From a checkpoint of a small image embedding model.
Model: 96-pixel images, arch vit, norm layernorm, num experts 32.
Training: soap at rate 0.0018, 12700 steps, batches of 256, held-out accuracy 94%.
Data: trained on retinal OCT scans (Kermany 2017), 98430 training examples, 33.0 epochs.
Rows from block 5 of a small image embedding model, named by matrix and row number. Rows with one number within an expert belong to one neuron, the router's apart. Each number is 128 + 24 x the weight over its row's rms, rounded and kept within 0 to 255. All counts start at 0. Numbers have three digits each. After the name is the row's rms in percent of the matrix's.
After each expert's rows are labels from the 100 images, of 14848, where the router gives the expert most weight on average: "strongest on" is what is common among them. Only what is clearly more common there than usual is listed. The data: retinal OCT scans (Kermany 2017).
# router: router (model.blocks.5.mlp.router.weight, 32x256, trained with AdamW), inputs 86-171
# up: expert up (model.blocks.5.mlp.up, 32x64x256), inputs 86-171
# down: expert down (model.blocks.5.mlp.down, 32x256x64, transposed), outputs 86-171

# expert 18
router.18 114:100086117128149137134129132093150112140144137090150144136103144111150144126100134129152141106154157147106155108123110168102138111174158199138136143131101130188110100106137154147121128113182093089158097101124095137097119139169146128164098152138149113132092093
up.0 145:116097131128137158146116098109137120115145132120132101155096161079141154146098126119150144108139164145089170116133100133133119126092130162130145155158112122143125142166176143126104147101152105159129164159107154109107143115122154097140120110167083105172105148
down.0 104:125133096108168084143146110081114104134132085115159137115157144096117100104181095142148137160162129110094108115069095134133125133152140112099101086099167112126144128140148091132133074123171157125096084160139146152091121152147137121087098148113135097106154105
up.1 114:116117108105110146080096100141146061100142138132145059092116210144134151139121091200120116129133131112106147100106109159156147100105108159108128147107130155151094157151163123132057140123139136112122136130141137107104130122120151127140095154142117101176096123
down.1 127:092098130109089154117126136126184123070170119124134164149104179143115142140118075148137127102167148154103127130125123160147151130109120132120102161154145095128176140120183126147124118128123169123147140134110124114105105115078131114154110100139127082141108122
up.2 038:143158115121104067124130162099128163144136100150099128119170083142093127086133107164122119125106130119163127181151164120149154118160123114146098109143160123144156125104085088135077100147112126075127117139129170133130155163105151132111118135093143153119128142
down.2 059:134146064125132100128143107145102081153174105177154137123132087141107118149138167144160096120133132130170094129135132134106116146082103140113181098132111148100118112089118138102105136143112178130146161165141125115143157108149147126149158133143147140147137154
up.3 170:080097136167149160100103091106128142120160146109157117149096123112154163127100118112170146096143153128126154105129097152103142121170125158106173158133154146144112119154162138095143119126160104130128146141108144118095131086161138123163161140170102089162140113
down.3 154:140124148113098135091117094098132083104136152126148147107096107145152124154088108153106167093156133134109129130159128184086123142112127137137145159154149136142109149124183144154094127141141102121132146127079157140119146097133142104137154090156143104178074166
up.4 111:074119130146157154102097095151158122137148104146132104153086135097151177123132109180137124119148169146070156106166094148107120127086145149091150160152139148125098164157151152135093159117165129100150131139100151125102139126143153121153116160150137100158116147
down.4 102:133140084106116150130073153111165103082144103129116119162123152130134150135145089144143138154143161164132153128099129126169167160114123118185098147098129078088155095120182127129110142138137131131111115180150154103083118121132172129138115134131100065111139083
up.5 044:132132145127092082138089162104142108095106175164126107108173148126129123135147116134110128159127133093128116153105162097144100100135085127149137115135114133116143140105106119133161109111112132139157132121142098128136143143102155096106158136102128148119126119
down.5 061:149149127106135108105143114128120073165112147137123139123142127138145115133152144125111125126140109088150160140140102124087104129175095147078168114112135116084090114127177124117132082132142134174156133147126142115145131113146137146105150215130110122105132132
up.6 144:106092115106145166140105122146158139148158137097121122133097127118157157165110115146155130119149143183109140087142114140134127129098169171147132131096117159159083125122164134134095112119156100128165141155108131148120150104125199116139082141131098102163109145
down.6 145:110113174101139148122112127078169105153145117133147126140127146103132148136123103121142117102131161127107162142079101135137165143122090144143139148130123121107118133097176118075117123109188131133123122111152170137089115132162136143109085096120138081137110119
up.7 076:121134120162134124132111096106162119153137170161143128105082075143139142112083110088122101095106155152114131140163120170104119137124089134109145149148150149142104201162151135118146138147141121127148105133114090150129127094130096147116130120139143098144138150
down.7 080:122126162091081156164162142153153148129133150111141168106095118147115152122111149093140110111139127169138119094139165111123123103128176145092142105134106125140117062099107167133141143127131097104176138152131150127145077143113105191151159091196147136114149115
strongest on: finding: choroidal neovascularization

# expert 12
router.12 110:147127151137157117138106127122065103113116137175135135115180114168103108103190149092160166118112083144153145143136142130116140158106106118117116112139121112089153118122095100139128102126153137141120117125156116146181141124142094118131127124165128120091152119
up.0 072:158157104103123143092148146119165170141149181135123147152112110104083104126120146164106133150158153118126103136104123103112082128142149146180130166138125121141094131104135123137149147155108100123137124121156147112133134150106135120127124101099071135137103140
down.0 061:153091119089131133129131175160157109121140086088128147091101109128135156136108114119137119141119137138091138137074140150166133077143144116153099143144149094097155163115109094130136159171144146160146175152125128139105133106101147142122108136125110125124139145
up.1 154:144130130147129118080104104139095092091123117147158115160148128170103135098157146099170150108101115137166148118092078115101149118081136092102156141121140145093135119161098122088101131165137162153112138159128110116137150100124090074129154093159109141123158100
down.1 094:136131162142128132116080116143118153105122150122100154109159111158119138146114140073145180152106113138110155129111080124119116099125137133106173119167121110131140117145098143156104108160106079110124141100114109143119139120093149164180157125128146122117127154
up.2 069:137131099102111139105159173133169144164123159118116130127085116115153152154080151173143141118141157168098127157196114151113132134142138156159111140141115092147117132112141136163114171123127099116142151102142150118166108138111163143150156143117158102139094164
down.2 069:096098123094082102112145177129171131140165134104134108118137125133103129123146126135180139126123148143115137148089115133153142124136123121122126146106185078087128121097134111134124148098143116147144125157120140131095120122162127108103104167112116113113114091
up.3 131:146128144146121131095115106128092115109111111160152112148144095149117111120147154104166128104098092137149108104107108092124143097100132090104156121152150148100108087167094180098101120160149151155117102166139110112147154114117090112125163132137119162114161125
down.3 116:148152167145069136093101126141123138109124171120132126127092112147125092148103136146156185121160129111065157107139150131103099148150127185100136153159128127133143129161153124152091162116145122143155152133131177138164115138115144106142156096149116132153094168
up.4 113:146162113142134124090142130138109121133085101135153110116138086137081116130129173120124113139131170076136103133119134079113096109101102113127139070144091138106180085117095140133097139134110119133114130123171086100151148123158110121102125098086111172145146138
down.4 102:149108138129167107077126113169104124113140130127141149141086119132136123127088156156176150098156110125121146109163137119090091167101139165086155191121151126102105150168155141145121143174100112165136126135123114148147149114121132130146157115168103132161115141
up.5 056:109107110098136118140143138152152171146127125119075175148104130105133167166115120158081182116140138139092126135132161150138146131136145154138137141111072108121136115074129116148121137139110106091134145096096130132114127154111146166113085116126122130135090175
down.5 058:132117164108140073134162111132110130109112096129138176166149130169146120151113115140100127124094126134092163133104129145127116134089167120134090164120120112118153137123133125154076123124145114119129137124102138173107127084135110134116100113173146132144142106
up.6 060:087127114117120140123121148171138179157126149080116125099130144080159149126113131124136083138156129119106184153167125140172074139172140164128098149122113122141102159099155107139175130105098089088133149104159109113109101153113132146102135143095139109179123154
down.6 063:163120122146113169138116095121083151116129141140113090150084138122146152142112099116131141133120125122144170112114102135180174134106101145102154134160166135100108139175149110164160139135107174125114112158159126112101141116138084150137151110174158119121131161
up.7 146:128155132173119146100091111135098131109114121173134131113142073158101115120150169101156120106104116127167130119112120090110091120097139101106129076138120117097132097163113147106104135110140138147123122163107138139159156110134107110080126131144129185119152147
down.7 182:154130149137111154106132096168115122102121144097115124116092104111148103163089139170114183122161125123101120111142157147119110152119151169124135140131112142141114117157153137151091146113133122134133166149100155132144115142108157098149152086146103137162098150
strongest on: finding: normal

# expert 22
router.22 101:130094083133158195103088157174141150127143145110112113145111099108117102142167108154162103150138145108106144098131120141139092138142143170119129118138119112137114116126116143140137145131151110129131107138127105114109127142133188083123116117177100133166092149
up.0 057:111133090126122108136139152090131101131097164167095122128130142139135107134091125146121166082139135125122124162136150129129108110138092169162093140107112114137161133112121129101146108113133126107144111088117144143126130168092108139114156130115119128106112088
down.0 057:130139113147108095107118163150151137149165163101148115085127122113140126110139173100179120149095142158088122142122145163192118108114106157103119114135152137138089111137140150139119111049157145125130118147141129119082146149156118138112148143110122121162160094
up.1 074:128152131099091098168123136103132133104130125141128131114153164133107140104162097143078131143132127108137138149120151144148153115153085140158110135120148109123148132081085083155114133108101128094110097088173158122165117156113112156113133128105154150096149079
down.1 058:116128162123142151147121080123130139137130117120170142077152120123170134113141083137091114158131160112100138121110150144107108155138147145098112141097148136139135124123195114122083088142154110141139184159121165119097135115152089154146098130153173085134114150
up.2 173:147130125138149149094096153131134117173115079089165090117142119098126114093125113101153139130118130114163117131112093121078132154138110151132154148111170107106106098133119119132135151168116110138127117124161091137114195124158114114151207123141104110143116130
down.2 154:153151090151155107142130170162088127128094106152121125115144102181107131094189144093122096142105094139180077147136147085113129108117147102115118108115128131106118089121099142095143097159094129115132090107112096149164151148147087107119139135107162157106156135
up.3 088:096141155112053124151099135153157103084137080141133107109160144117118128145173106147093078162131114141142158107108106157188120136189164128121141101103112120106152149073121137165123141120113160111137110130131132107096142135128139134123123129114125137111189119
down.3 086:100109131114172106104169132156116118123132115157141122100118141128119117128107131134183126078122117160122102183132119140129140127062100116153081130100141112106165124142135145100130151159108139146160136173140146124142168137072108132158125132169161121148120108
up.4 084:140118118116129146120136128131085094112121155191117145137102101139137132178082140112164150102161128143149141127121119154117119136114135125100126131124075112140139135155144150096101176132163117147135141141118158117138144103110161117155104140153092136167078181
down.4 074:121125111160123125145154154136140148142096078101092094165162154139132156100129126122136107166139131132102124136074125112120124085131128106152048102153142159148168123145120164158127144074115190136147125152113112102135062142088172086137091139140142165116132054
up.5 062:116077158106102120136132139102149118169149107107145130121146125128129100093135151133105125108105127159177091150156161131106157096154125157177118109146141132116148151107134128146125121137125119159117110112140119141117154142125114170091142180130121093108152099
down.5 064:143122144111117159129131107115141109100096125133114145095124107131093154086100133147125132122135103108136113122169146186120154132165147111125173148110122107107113120097126163114143125148118093129157151144136123173135135113120128100136153132154126097182131095
up.6 055:124171111111135115121135144119135093098103075118080155167131133117125097110137123142115130159091114130115116176131143128137094147132124119124123082121111133139132163114113088114144155142120134131166108086134149143107116150117103137110121143109123138086148129
down.6 061:163138120085145112122142131146101099108126136071125136125112135120153137133113120156116126107173152133135132082154137111118090109127120139118124133143129166162117129145110149169107102127099087141144145144133119148130142104118120074133174131106113120125105163
up.7 124:167178139127111114122119144144142145107131148103118114147128127142073136166146130139120121145143123099161115093106167093177100074118129086093089103142151150107168123143096104160103135096097153147102126145134161174176126108098102122100126089099125154123187117
down.7 117:152151135149139146108147137131101165097101123168115107132126109169083104157145130097139135080101101083160118093083119101115092130070163100100134110126109146120110108126101181139147103163128095130164126119112130166159135094139100088126119118118138154116118138
strongest on: finding: diabetic macular edema

# expert 14
router.14 108:146121184090095171070114135125125157137174114155151099123167109112123142163096120126142116114134174132137124148152121139096121138115087116146144173145159086125139142151136106136146131154142147130122155138136172086139109118095139130114128124166151112148135145
up.0 078:129128138156134094151142140107126102124100096141128141096119155166101114101144140158133167121120141110137168139122172160130076101192128144098073120132129126157141124101069138137124113141104105078127155109167085122149130155144094145111143091114136134137123105
down.0 076:140152127123118112141140153108142136149139066114177085126166147060113151134104079138109113147126100158127121140152113133125120137172094170108105128110143123119097134094123104105075118162050181158094124146129115143114084107115159151163146102087107112148137115
up.1 088:145101123130129105155110178144178084136111127118124159086141155123109091131160152144110131140134087127145129113118145127146138129140155119141061118118146136117152108100099164158095144122123108128121115109093099143146148152131143135088114130112107146136162104
down.1 071:159139153134091109136167100171129130154108151149113110123111132153124112107119136112147116156129154142135094142159122132096143132122147125185128132118119126118185168107131144157127161141105136091147118103133092138166111098080154143157150115111140153147153093
up.2 182:104113109106110180113136117120149176126159159154134089143106111121127143159091136106175135088165163135120134115156099105127111158108139125133156154145141089128098127146180149137151141118133131159135133139117159114138118095092146139151157111138111111164136153
down.2 140:135148142099129135094160144103121137108133145156086141150116132114112141141103133147181137106108135095167155140127137105126103156136095123155086152110150115130124103155122087143152111126176141128088156147131167125153129116132139125123126114188117113130076152
up.3 068:150104115133130092154114138108115092144111108140076150088177166141130120098157106151120145128105082113153101139106176163132122111123141135160093101129122156107150106092061120117134094089142100082121124090116098149148112148126112136106108118113152155097114144
down.3 069:154113131086121120114173137095098121163125159138106130123119144133115115143118097127141149083113096189135091129123159156121113123157109154163109163122107123112121147144077093114115134144145120179159145164161141134135128105091195117111106110120108124145095147
up.4 069:098117132158103096154094146117110120178140128105145172111148132098100137105165115171081152135107103131111127118112149151135084128169166151165144091103098135160157109095146136135127148167133099108104127079102146160128106164138128135084137127115122101122118155
down.4 067:116112181121115155153107134088119114108185186152150166134137112116094119156115128110138132089112173131122143119106153151122103144053136124145147158075131137108123128117167114111140116157138124155107142151182146147155121122137055140141129107189104120137100117
up.5 098:152178111151148104142131160154149128094148135128153112114101120141114126133136112154127139137141138110133113120140144106127156158111095094104123137129121105117108118136118100121156172123106206176111131134100137118114109119102154078131154034111157166119117135
down.5 099:106111115124113121142159127115137138154140136123133146122121137140141090140139131143113103139110129117137158109116128134169108149146100101146122132149145078133093118124093143169153172081134108092116074114141140194157078129141115138109153142091189102095104054
up.6 054:125126104131152102128144176120113099121113150102140146119150139111139123110157113157109149159108106103121128145127163138135112124153133159138114076144148148173125088102111075170102111116118091128129087081105085122131138134124100157121118164114133121134105107
down.6 060:130135151151093103178122101139154137110108155131124157157101108142097158147121087146122110130126156145099166158124091099124140110142154172108153086145136097134155155094115083125095156120081124131128165126166088104119148169081109121127121081058115135138122135
up.7 114:092127164091107141103175127120187134101164136138150136129122100176122149135113152086123097111084135182128131134133170147132141173157123131139122124146148118127089132130159113151134145088120160153114128131161151126139143111095128138154115105129152130129163134
down.7 124:090133133109100162093159143120184133092132115134101124149107110132098159164105111135120118108165144137158097092137130109151120180148137099171120158143142116117106128167131130113181124119143120129138159144158155128111131103109137146109110101135105157107148156
strongest on: finding: choroidal neovascularization

# expert 27
router.27 110:127143094162121118131115095148094153136123081132103136115139099153158084122131145123128100129120088130134076136142161099106113144172139110104109113130136124114113179144099182147161125164114151108129128128111134117183121127084136125115108144133146163103151143
up.0 050:104110135080138174167112150095154140123112147136128165134131119138131153142140114146132152146139151139114152144096110138168107097121099147149130113173117104165132082084151134136107125139172105131130087126138121170115107173149158162172153146096139084138122138
down.0 067:133140123134135083116128123106134096131152120115136118101142112115113146124146104135102141133125066127134124139149120157098134115121148148109153141120131131149133159059110116144141124124119098129136128083137143163174146173123116099156139123094097147176109144
up.1 118:159122102138141120111166109115118133108079127207132107147141135134114130129107138092115108089138111141137084153130100086110145104167119120132154138122064143142145087158134128116136139111124130119126156137106116091162129094137098125112159171126110161128148122
down.1 102:099089176147110103128147119126098119109139170127129115105122138116122114132132156156127112140098161097122158105135096118135114135162126110142158142158147101103135117168121111145102176111084076096122124118128128133148095128113107105153131101197132122119131148
up.2 094:133127132119153122106114136117144141157162136076162124168119159102142170085118120148120158100141157132060140158101121167131146097144096149168126168153149139120141159115127111116120136117108121126102123130158096159084145143136113149124135100152142090154117111
down.2 085:118121147132116097111143150082136129178137169154081130118087181117153150128093137115142106110097123135135138163133092140109151092100128139172109121134169093119155149148127113113145140131115112122090132070152156067143163133075125150127102125149094117116097117
up.3 055:134119133122124158089136180132143120123160123133121122135117172121146102097113095202155151117164144138132129174143147158136116116143130160181076147106128099142163088109106130171102142119101076100122126081171131139137139163118164147137132134124119090156093115
down.3 065:123103091132143133108149146144122161138122069128111119113137139110122108085156120091113087130088144149160104159124107121102108104054110136131111104109141127119149128171153161120143125118083090105127134120147114135159141159138092129143140127110131124132155066
up.4 120:130173117156111080123104123165134112112164117112161096069132131137140148121178107121137141120103098121127117137139099122147124091080115098105160119111117129107137174163103141086120155131097164131124130165121130129132117093144110112136130113111158124109183117
down.4 116:138116119153147167120124095147128155135135114119130121153105124103163103156113117135126135101118133145130143150122102131127114147110138139124140144162111133148095117119158127087134132125128082131120106165130163113135152101136129120128110143178117153167104133
up.5 059:100098121101126149121141151138148159120160157122119145114120156159148136113103126152142146135127135170127142154129126181121108120142106160156122126142120112159155111122152110114147150127140082156119117065126098158089136170122112179153156108142157118117081114
down.5 055:107122138155119134142150129137148108185085115142142113116119112135139141118128134122155089106145125121112084119121100131115100152139085193100094153123107164076136109116111174120167130133140113143154149099137103115088148120144101129133154105149157138156086164
up.6 081:106100143111156095176137153124168118139104173102137149116155178133128103138112108140097147155136124142142121111120156138136161115115112152176154151127140096140165103094158088128092094124120097138137092102172149182114153139140121146141137112160099113107124110
down.6 079:138182126098112117137109130177123172131131066153140083177140133121093139145145148086073084110113144102123098121116110115149083116171132162111134125157138115123146099084113145116131065183108107128129116091112113117083131148156127126127132132137147129167120104
up.7 122:178136099146114121122152102150128123150144112118115096161095146077174158126086100143099124142175152152090138135180096122103139171133128138151120136112114157115096205147150135123148117152162143127106149138117151090101119114134168131125126137122100142141107149
down.7 171:133098114110115073158142122129143149162141108117146105144143155144144180085099131106157133134115111152123141139098135137129161133152111091113153131114166101093117129161139093098138120128098155154078108177158131127092170139128115174158150158113139107100144098
strongest on: finding: diabetic macular edema

# expert 13
router.13 088:093163132128178146137172088096147128109067126178142151132124158169147154147104147114099132121097130120127127120112116097091111119111107127140134132119102157155149105140171116101176077167136092142115132101125121140140166137151097126115138134138098145110106132
up.0 106:098115124142141138105104121111131155096110158167133117149144191135130146167161125145110149135102116109138148129123119185137103083134083139133141170147129121155142116125124107143132131107150111094137131111127090149099123113148083111140173106174118124155102106
down.0 104:139153127177131088124194140151103074126109176166110136100162138161146098122150155132096107127144098067159121140124121100101123134163129113111104096099116159167111120100109135117163102121117126117148105086123108117143088131132099148079162115104106162113155129
up.1 138:165161114133120138164113133130103115103108142132101169136109109148141101171113140106157150123132104055150127108141159120129096093088135127110121113128088136130122103114114129134125130147135141152114144146119136107156167100102137087119091071142094161123118162
down.1 143:165127091167161134107138152123120122137096109186089094184149125121126102143115152093122141135137099103150110138118155103115109118131156113164115116130104155135136063113114131151151107170122087143176130130127096143146130076079149106178138108115108155138130157
up.2 067:119111111108077128164113180122142125144154113122100113097162192137137113116123133144127124149102154146123096138113146160134165083107166141142095140146151090122160113139085083166119148096120142122107088107109080184086141134105139085123132121123110117117121103
down.2 066:135130106145102130141149081163127147118165132129173145111127092140144132139107149125174134125064114092180108082097149134160103159111131151135114125131173137174109161142151168097102105141136128132122129128122124117133163122119138141146150132132099175133151131
up.3 072:120126144084090113120117168143160128114141146101131108094137172133091125105121094192125147136171125143099120122108160164163161129148111170143105144153176103143124132113107102161112161098124113102129102076107131113098142155106160121135114093140171115119114106
down.3 060:104136091102062065133109146132158096149123156109175170094125146117169118142102126129148157180103153121061154125134127137141111121139117143117127143121156133083145123118138153155150087164100136139109136097135138108114140102107135120137146157122132133143159114
up.4 122:085168143136147102156210117083096133137082167137173118133117101133107129106122142082120120111101117103131123116112113120140128108165126119121161132121145170121151092163149106090109126141124125129096132136174123158146113121155099162143159158077135139145143105
down.4 173:085104155107123113142133136125148123139136127117159166132102175103118147091140102126129121119082143136109145174113115146140165099140109122122115144138154097102147163130117110095124132117140154124103114103150143108102133174160116175141149157123172097109143072
up.5 066:116140112121146132093133178168114149164128162092128114093143161098123109086136107185108121151129113142093101164122142146143111136142115175161098127128148145185121164127138150162142131108118128099150087088097102140134132169151147137111126131098143106138102101
down.5 064:141124097078152120097124126110147151124098112140119105135154163117132104141136182089134127135122129136140132184096110108110114085091132075150126113154110104110110129101117145098186126160142146104128128104120146126122156078115063148106114129158148148136107130
up.6 111:107116103148145141153155084140087139097134142121136135171099147114156107117107169107155118094107125103128120151127088125128099149111160133129133098114081148136109097145145142102139107089195149180120134155107152166126131121144124127113157141187087126142146142
down.6 145:150165072157140121132136141140114124135097122148118128105153099137121084135144164143106115158148091106149089109128144093146095135129152122101115097103096160175087105134103176156131146097094134133155141148106091138160125128118144068088132134084086155110140142
up.7 135:095171115162149088149147097097144129108092179167152107145092104164127155124110127119082162142117118113140144141084137135135144094153108137091148128129120166136147144104180096116148135110112147116088138116124144102140123115151129119105168122114105136144120098
down.7 186:102116126107121104153159169141157151167142144108145134121118157104132165097134135101115096161121130118125129169126109116137154122174101097122138125118158102096148147157120109098166122129135175131084096119165125120103102130159108159122154168118138115098150083
strongest on: finding: diabetic macular edema

# expert 7
router.7 103:136148106095080107111103114095136096130091115109088115105128171123144133123113131157093124138149142153084119148115146162104173154121124132114116114110145142128145128117116085116158119104083156139132149140102132119116102139069159148141118127065123132125105143
up.0 110:122104160124107084169071121146093084127114156077169129130153148141151125138125064135116148142108124159151144139102157136128139101111143096088133154120175123130151161154129136137126113135097131102138141128145150158108128116127109124136109170124107105108186109
down.0 130:145137112110151142107154140078113123127092116135065134134105157129146123114094151142165152113169129153114133177125130101099110124110152159144120091093150102122163117131099134157190113176148137158142120112133162129138097156062163156120094108107110137137118129
up.1 225:127174161143104063128116118125153092086108109102155099117152168161103138138126128116085137163107139121115135123083169133149155129113095094093144144094144136100172159146109089133112128120083157155098139149122131135120128121110134107121116115095132143092159092
down.1 210:131115158117123107129139133137147108130183134097146145118120139136121132123135146178113163152128196106109150121116157132164103135122089169104117168113158086139152162167124093151106162100108125147087155086125141127120140172126136102106128099126097106130124122
up.2 046:145097130153158146125128157140120172149122141148150127158164080146124119139135117127125139097134091100143110165135143121126101131131130163121101121171144127156113102098140164173109159144171089118129100063150123151127105171172129146096152179164155137129128122
down.2 056:096115111118156113150105148152104156107156113147106104131118113145110110141144148093130148157111099115137102124154164120147176107141139106167119102106111130074128109150120165110098138129094109137110110156110094147148187150102125133108172107080112142141108107
up.3 054:096115145149149097138133139104129140153158213146120147092152112135134091110137135133126133153127098104130128147120155152153112167156142138123100120152095133159136083102135154182141129140151117099145121064137110149144109161155101148097119191160159148100146133
down.3 065:113126098146150137131104095095123142110143118154114109141119121117138099112158113113098145097121060138098149161100131142123137114090159132142113128135080118104131098127092179139141078163129145122111143147096046129113120086144135148133106129132133161128138124
up.4 055:101098141147131113162133162152093132118145118132128145127162084116120087129148144133127078098124141081166102123139139120163108146169183137118113104170133153111140088099117135165093121137128096075176127113148117179139128159162099164094160154145132136095119085
down.4 059:137085114167142121101115075177185121149152109116113123113137110132161127168100125121134139091138157099112134169152123115114116127160157161153139117197078162149151139134099171114108147119149134140150128146112143143124165145119160138095156117093117120150112123
up.5 093:158127094108120093129105159150128163128153102119122160114124130141152104136097131072137114100120105155174127162136149115101137104122149126128159090130127084100198132107097145141142121148127132108098132127142181133138132122131119105155109121137102142138169110
down.5 085:149131167141171116123165129121094098137125151150156189153125123129126110116159102132128111147113116153132133114147138114137130134098120114128157123140099115108102117159111133122118108169118143147084148119135106161157134118105132109111111109142158078116140123
up.6 097:153107160099144164085168127131100135148122118136094160132121109120101128128137115171123094145149114086110123120125136144125119134130145135142100110124068149176137146154131138151110139120158112147135145114151146085116113151113137157116095136157109149155099127
down.6 090:082111122070108127137170169068146155137105136135076117160134199085145146115104126122123179112144131155127150169091128143107112127153100112210155121143171135128128143167122095129196123149163117133113106120149150086133099104119177123154102156138152097097096108
up.7 119:139158094154115140147138141176119177146162162127106135130125089155115126167136134122121107146179076135136127087132157077124116168091132111117113087119139141126122114098107156161123164144138120158136122137141156128174151122121141113113129110129103152143149150
down.7 110:100133121145107131149105120124129084078156147166140111148117135094171122128144109104111121161112126096150106133110167127156133112150084135104118103146107128189125128120141126112137129126142166143123100140196142153082129123136137155096105130142116120108156097
strongest on: finding: drusen

# expert 28
router.28 104:128108154129120120113108107142170113129179106098166101158126131131099143141136097128102108130106141144108140127087097138142127119133091133164136160143165134144123117117178071094099141138150135135120165149147126112106170116130137105122161101136129093089162086
up.0 064:105122116111168150113148170101145145160090149146084152112130110135102096112117113156147157120138100142145086124137152124134104123154160151137111071137090137114137108119109160137140091135125106102140118077104115129172125166143154137099120143129114133128109134
down.0 065:106152159138123141140206160087103169114161136089087155190124103135129120132107099116100120128112143131146146154133116128100159144130160091143133131098113134117127101135108133138145152143132122156121137148130119130134151105135103161127112088134118140125163130
up.1 100:154151167125122124148085118146096153139114089155129103130146128101156120134098118087095112159143144113153144145136108152119167088132099113148156144095128107089128127131148111117138106139144109154149141150148134103114152115166110156190074156105158123124124123
down.1 092:139151111129134114166140140145115116142124132116091141178149145068168138090130139119147113133071139141153097145154133132125105162192142122153139096085131172114111117092107135142168121153134160132131104110142107120115110123102130143129103170113138142114127132
up.2 076:121122100120138119100106146116124136129086139146103150088152126138128084112116146103132132117126078111150094145144162111144104120150152155130094114173114118172149080132107119167141128121124097107104123070128105145155126153100141160099121148128124133122098162
down.2 063:125122155103118113121127158144119114134107143118143126111140128139095129114147096124078142186099133150144124145136166069144108108154125113118112140136126143146130130122095131156125109079093161116143130140113098092091128178105090143135178168117094108141130127
up.3 073:137121123093127113114104171131111138145063128129075152116124103137091143146117142122109150115137117127141099158124158136127083123143146140140137097113101080129167098073114140137156101132134097113141097115136158138203155185134143151114081141154147128138109157
down.3 075:166112132165180108120101111159080121126146153129103165136124152115154104077117169125126155106091135115141103098138105156128083145174109106118137171129179103128128103155124126142121114173144105123122128117117129144118163156189084123085133127159143124124104123
up.4 116:128113111125139174174115120144136142148126147138120141137094082126119144169081155132130121155139138150104143084120149123138083153154154162144117126116126167158119142124153144128086132107108110094168169138107165132124151121131160124157110129123129114138120171
down.4 112:167140131147146100138152156120110149124095090158119111148182150178119102105153104115104092149093104119171126170101128100100144091123124108139117111159115146127118106104115147108133120164122140129136110083161097135144138142132090143126113138133124154083178114
up.5 067:126116116112149135140141160103116149134114166131101130114138110151111096112136168112127148107119098091132080148131155123112111110112164152139094093149102129157137097099095130157161124111154101094113087079113116143169103162104145121087123155138137160131102133
down.5 065:191133120153102074126103121128128163121102103163135082145166145122106143118108088103140110143114085126107145124154136096113148164158071079132112087086100130118092132123109118131134135113138129091128158127139144119118148135121105165123134142112109125120146130
up.6 092:139070135123160129069095152129090141112141118109139154127165126145123125098160106121121131112119129107154114170148090146092100119129172139135097119155156116115132096090108114149145086141180127154111154137137089132129129114147121078096152137147089113107131126
down.6 073:135119094119122108130140135111092145110083137124142151128096115150119106117110161122164125149054128170148117107103083132097113166159153114142103114138118140150117122113131162087160109132113073094149127118106107130117105076120108152126116103123150101132118104
up.7 090:130094120064182154103131163112096166147091143140098177120157152143098139124122168101168196130143109134128130143124127123088117104139162146117100096143115121159172119123105157150130105177140088111148093099147137143158133156135106159114103127146147129126093132
down.7 080:128117133093120110124167147117140144146141103120140126171151166081119150120124140161121118135101133109132156147103107131157172116130104104187131131098126094167135137110127099166115155088141128123100120146126132095155127120070124141146109123084116128108110145
strongest on: finding: drusen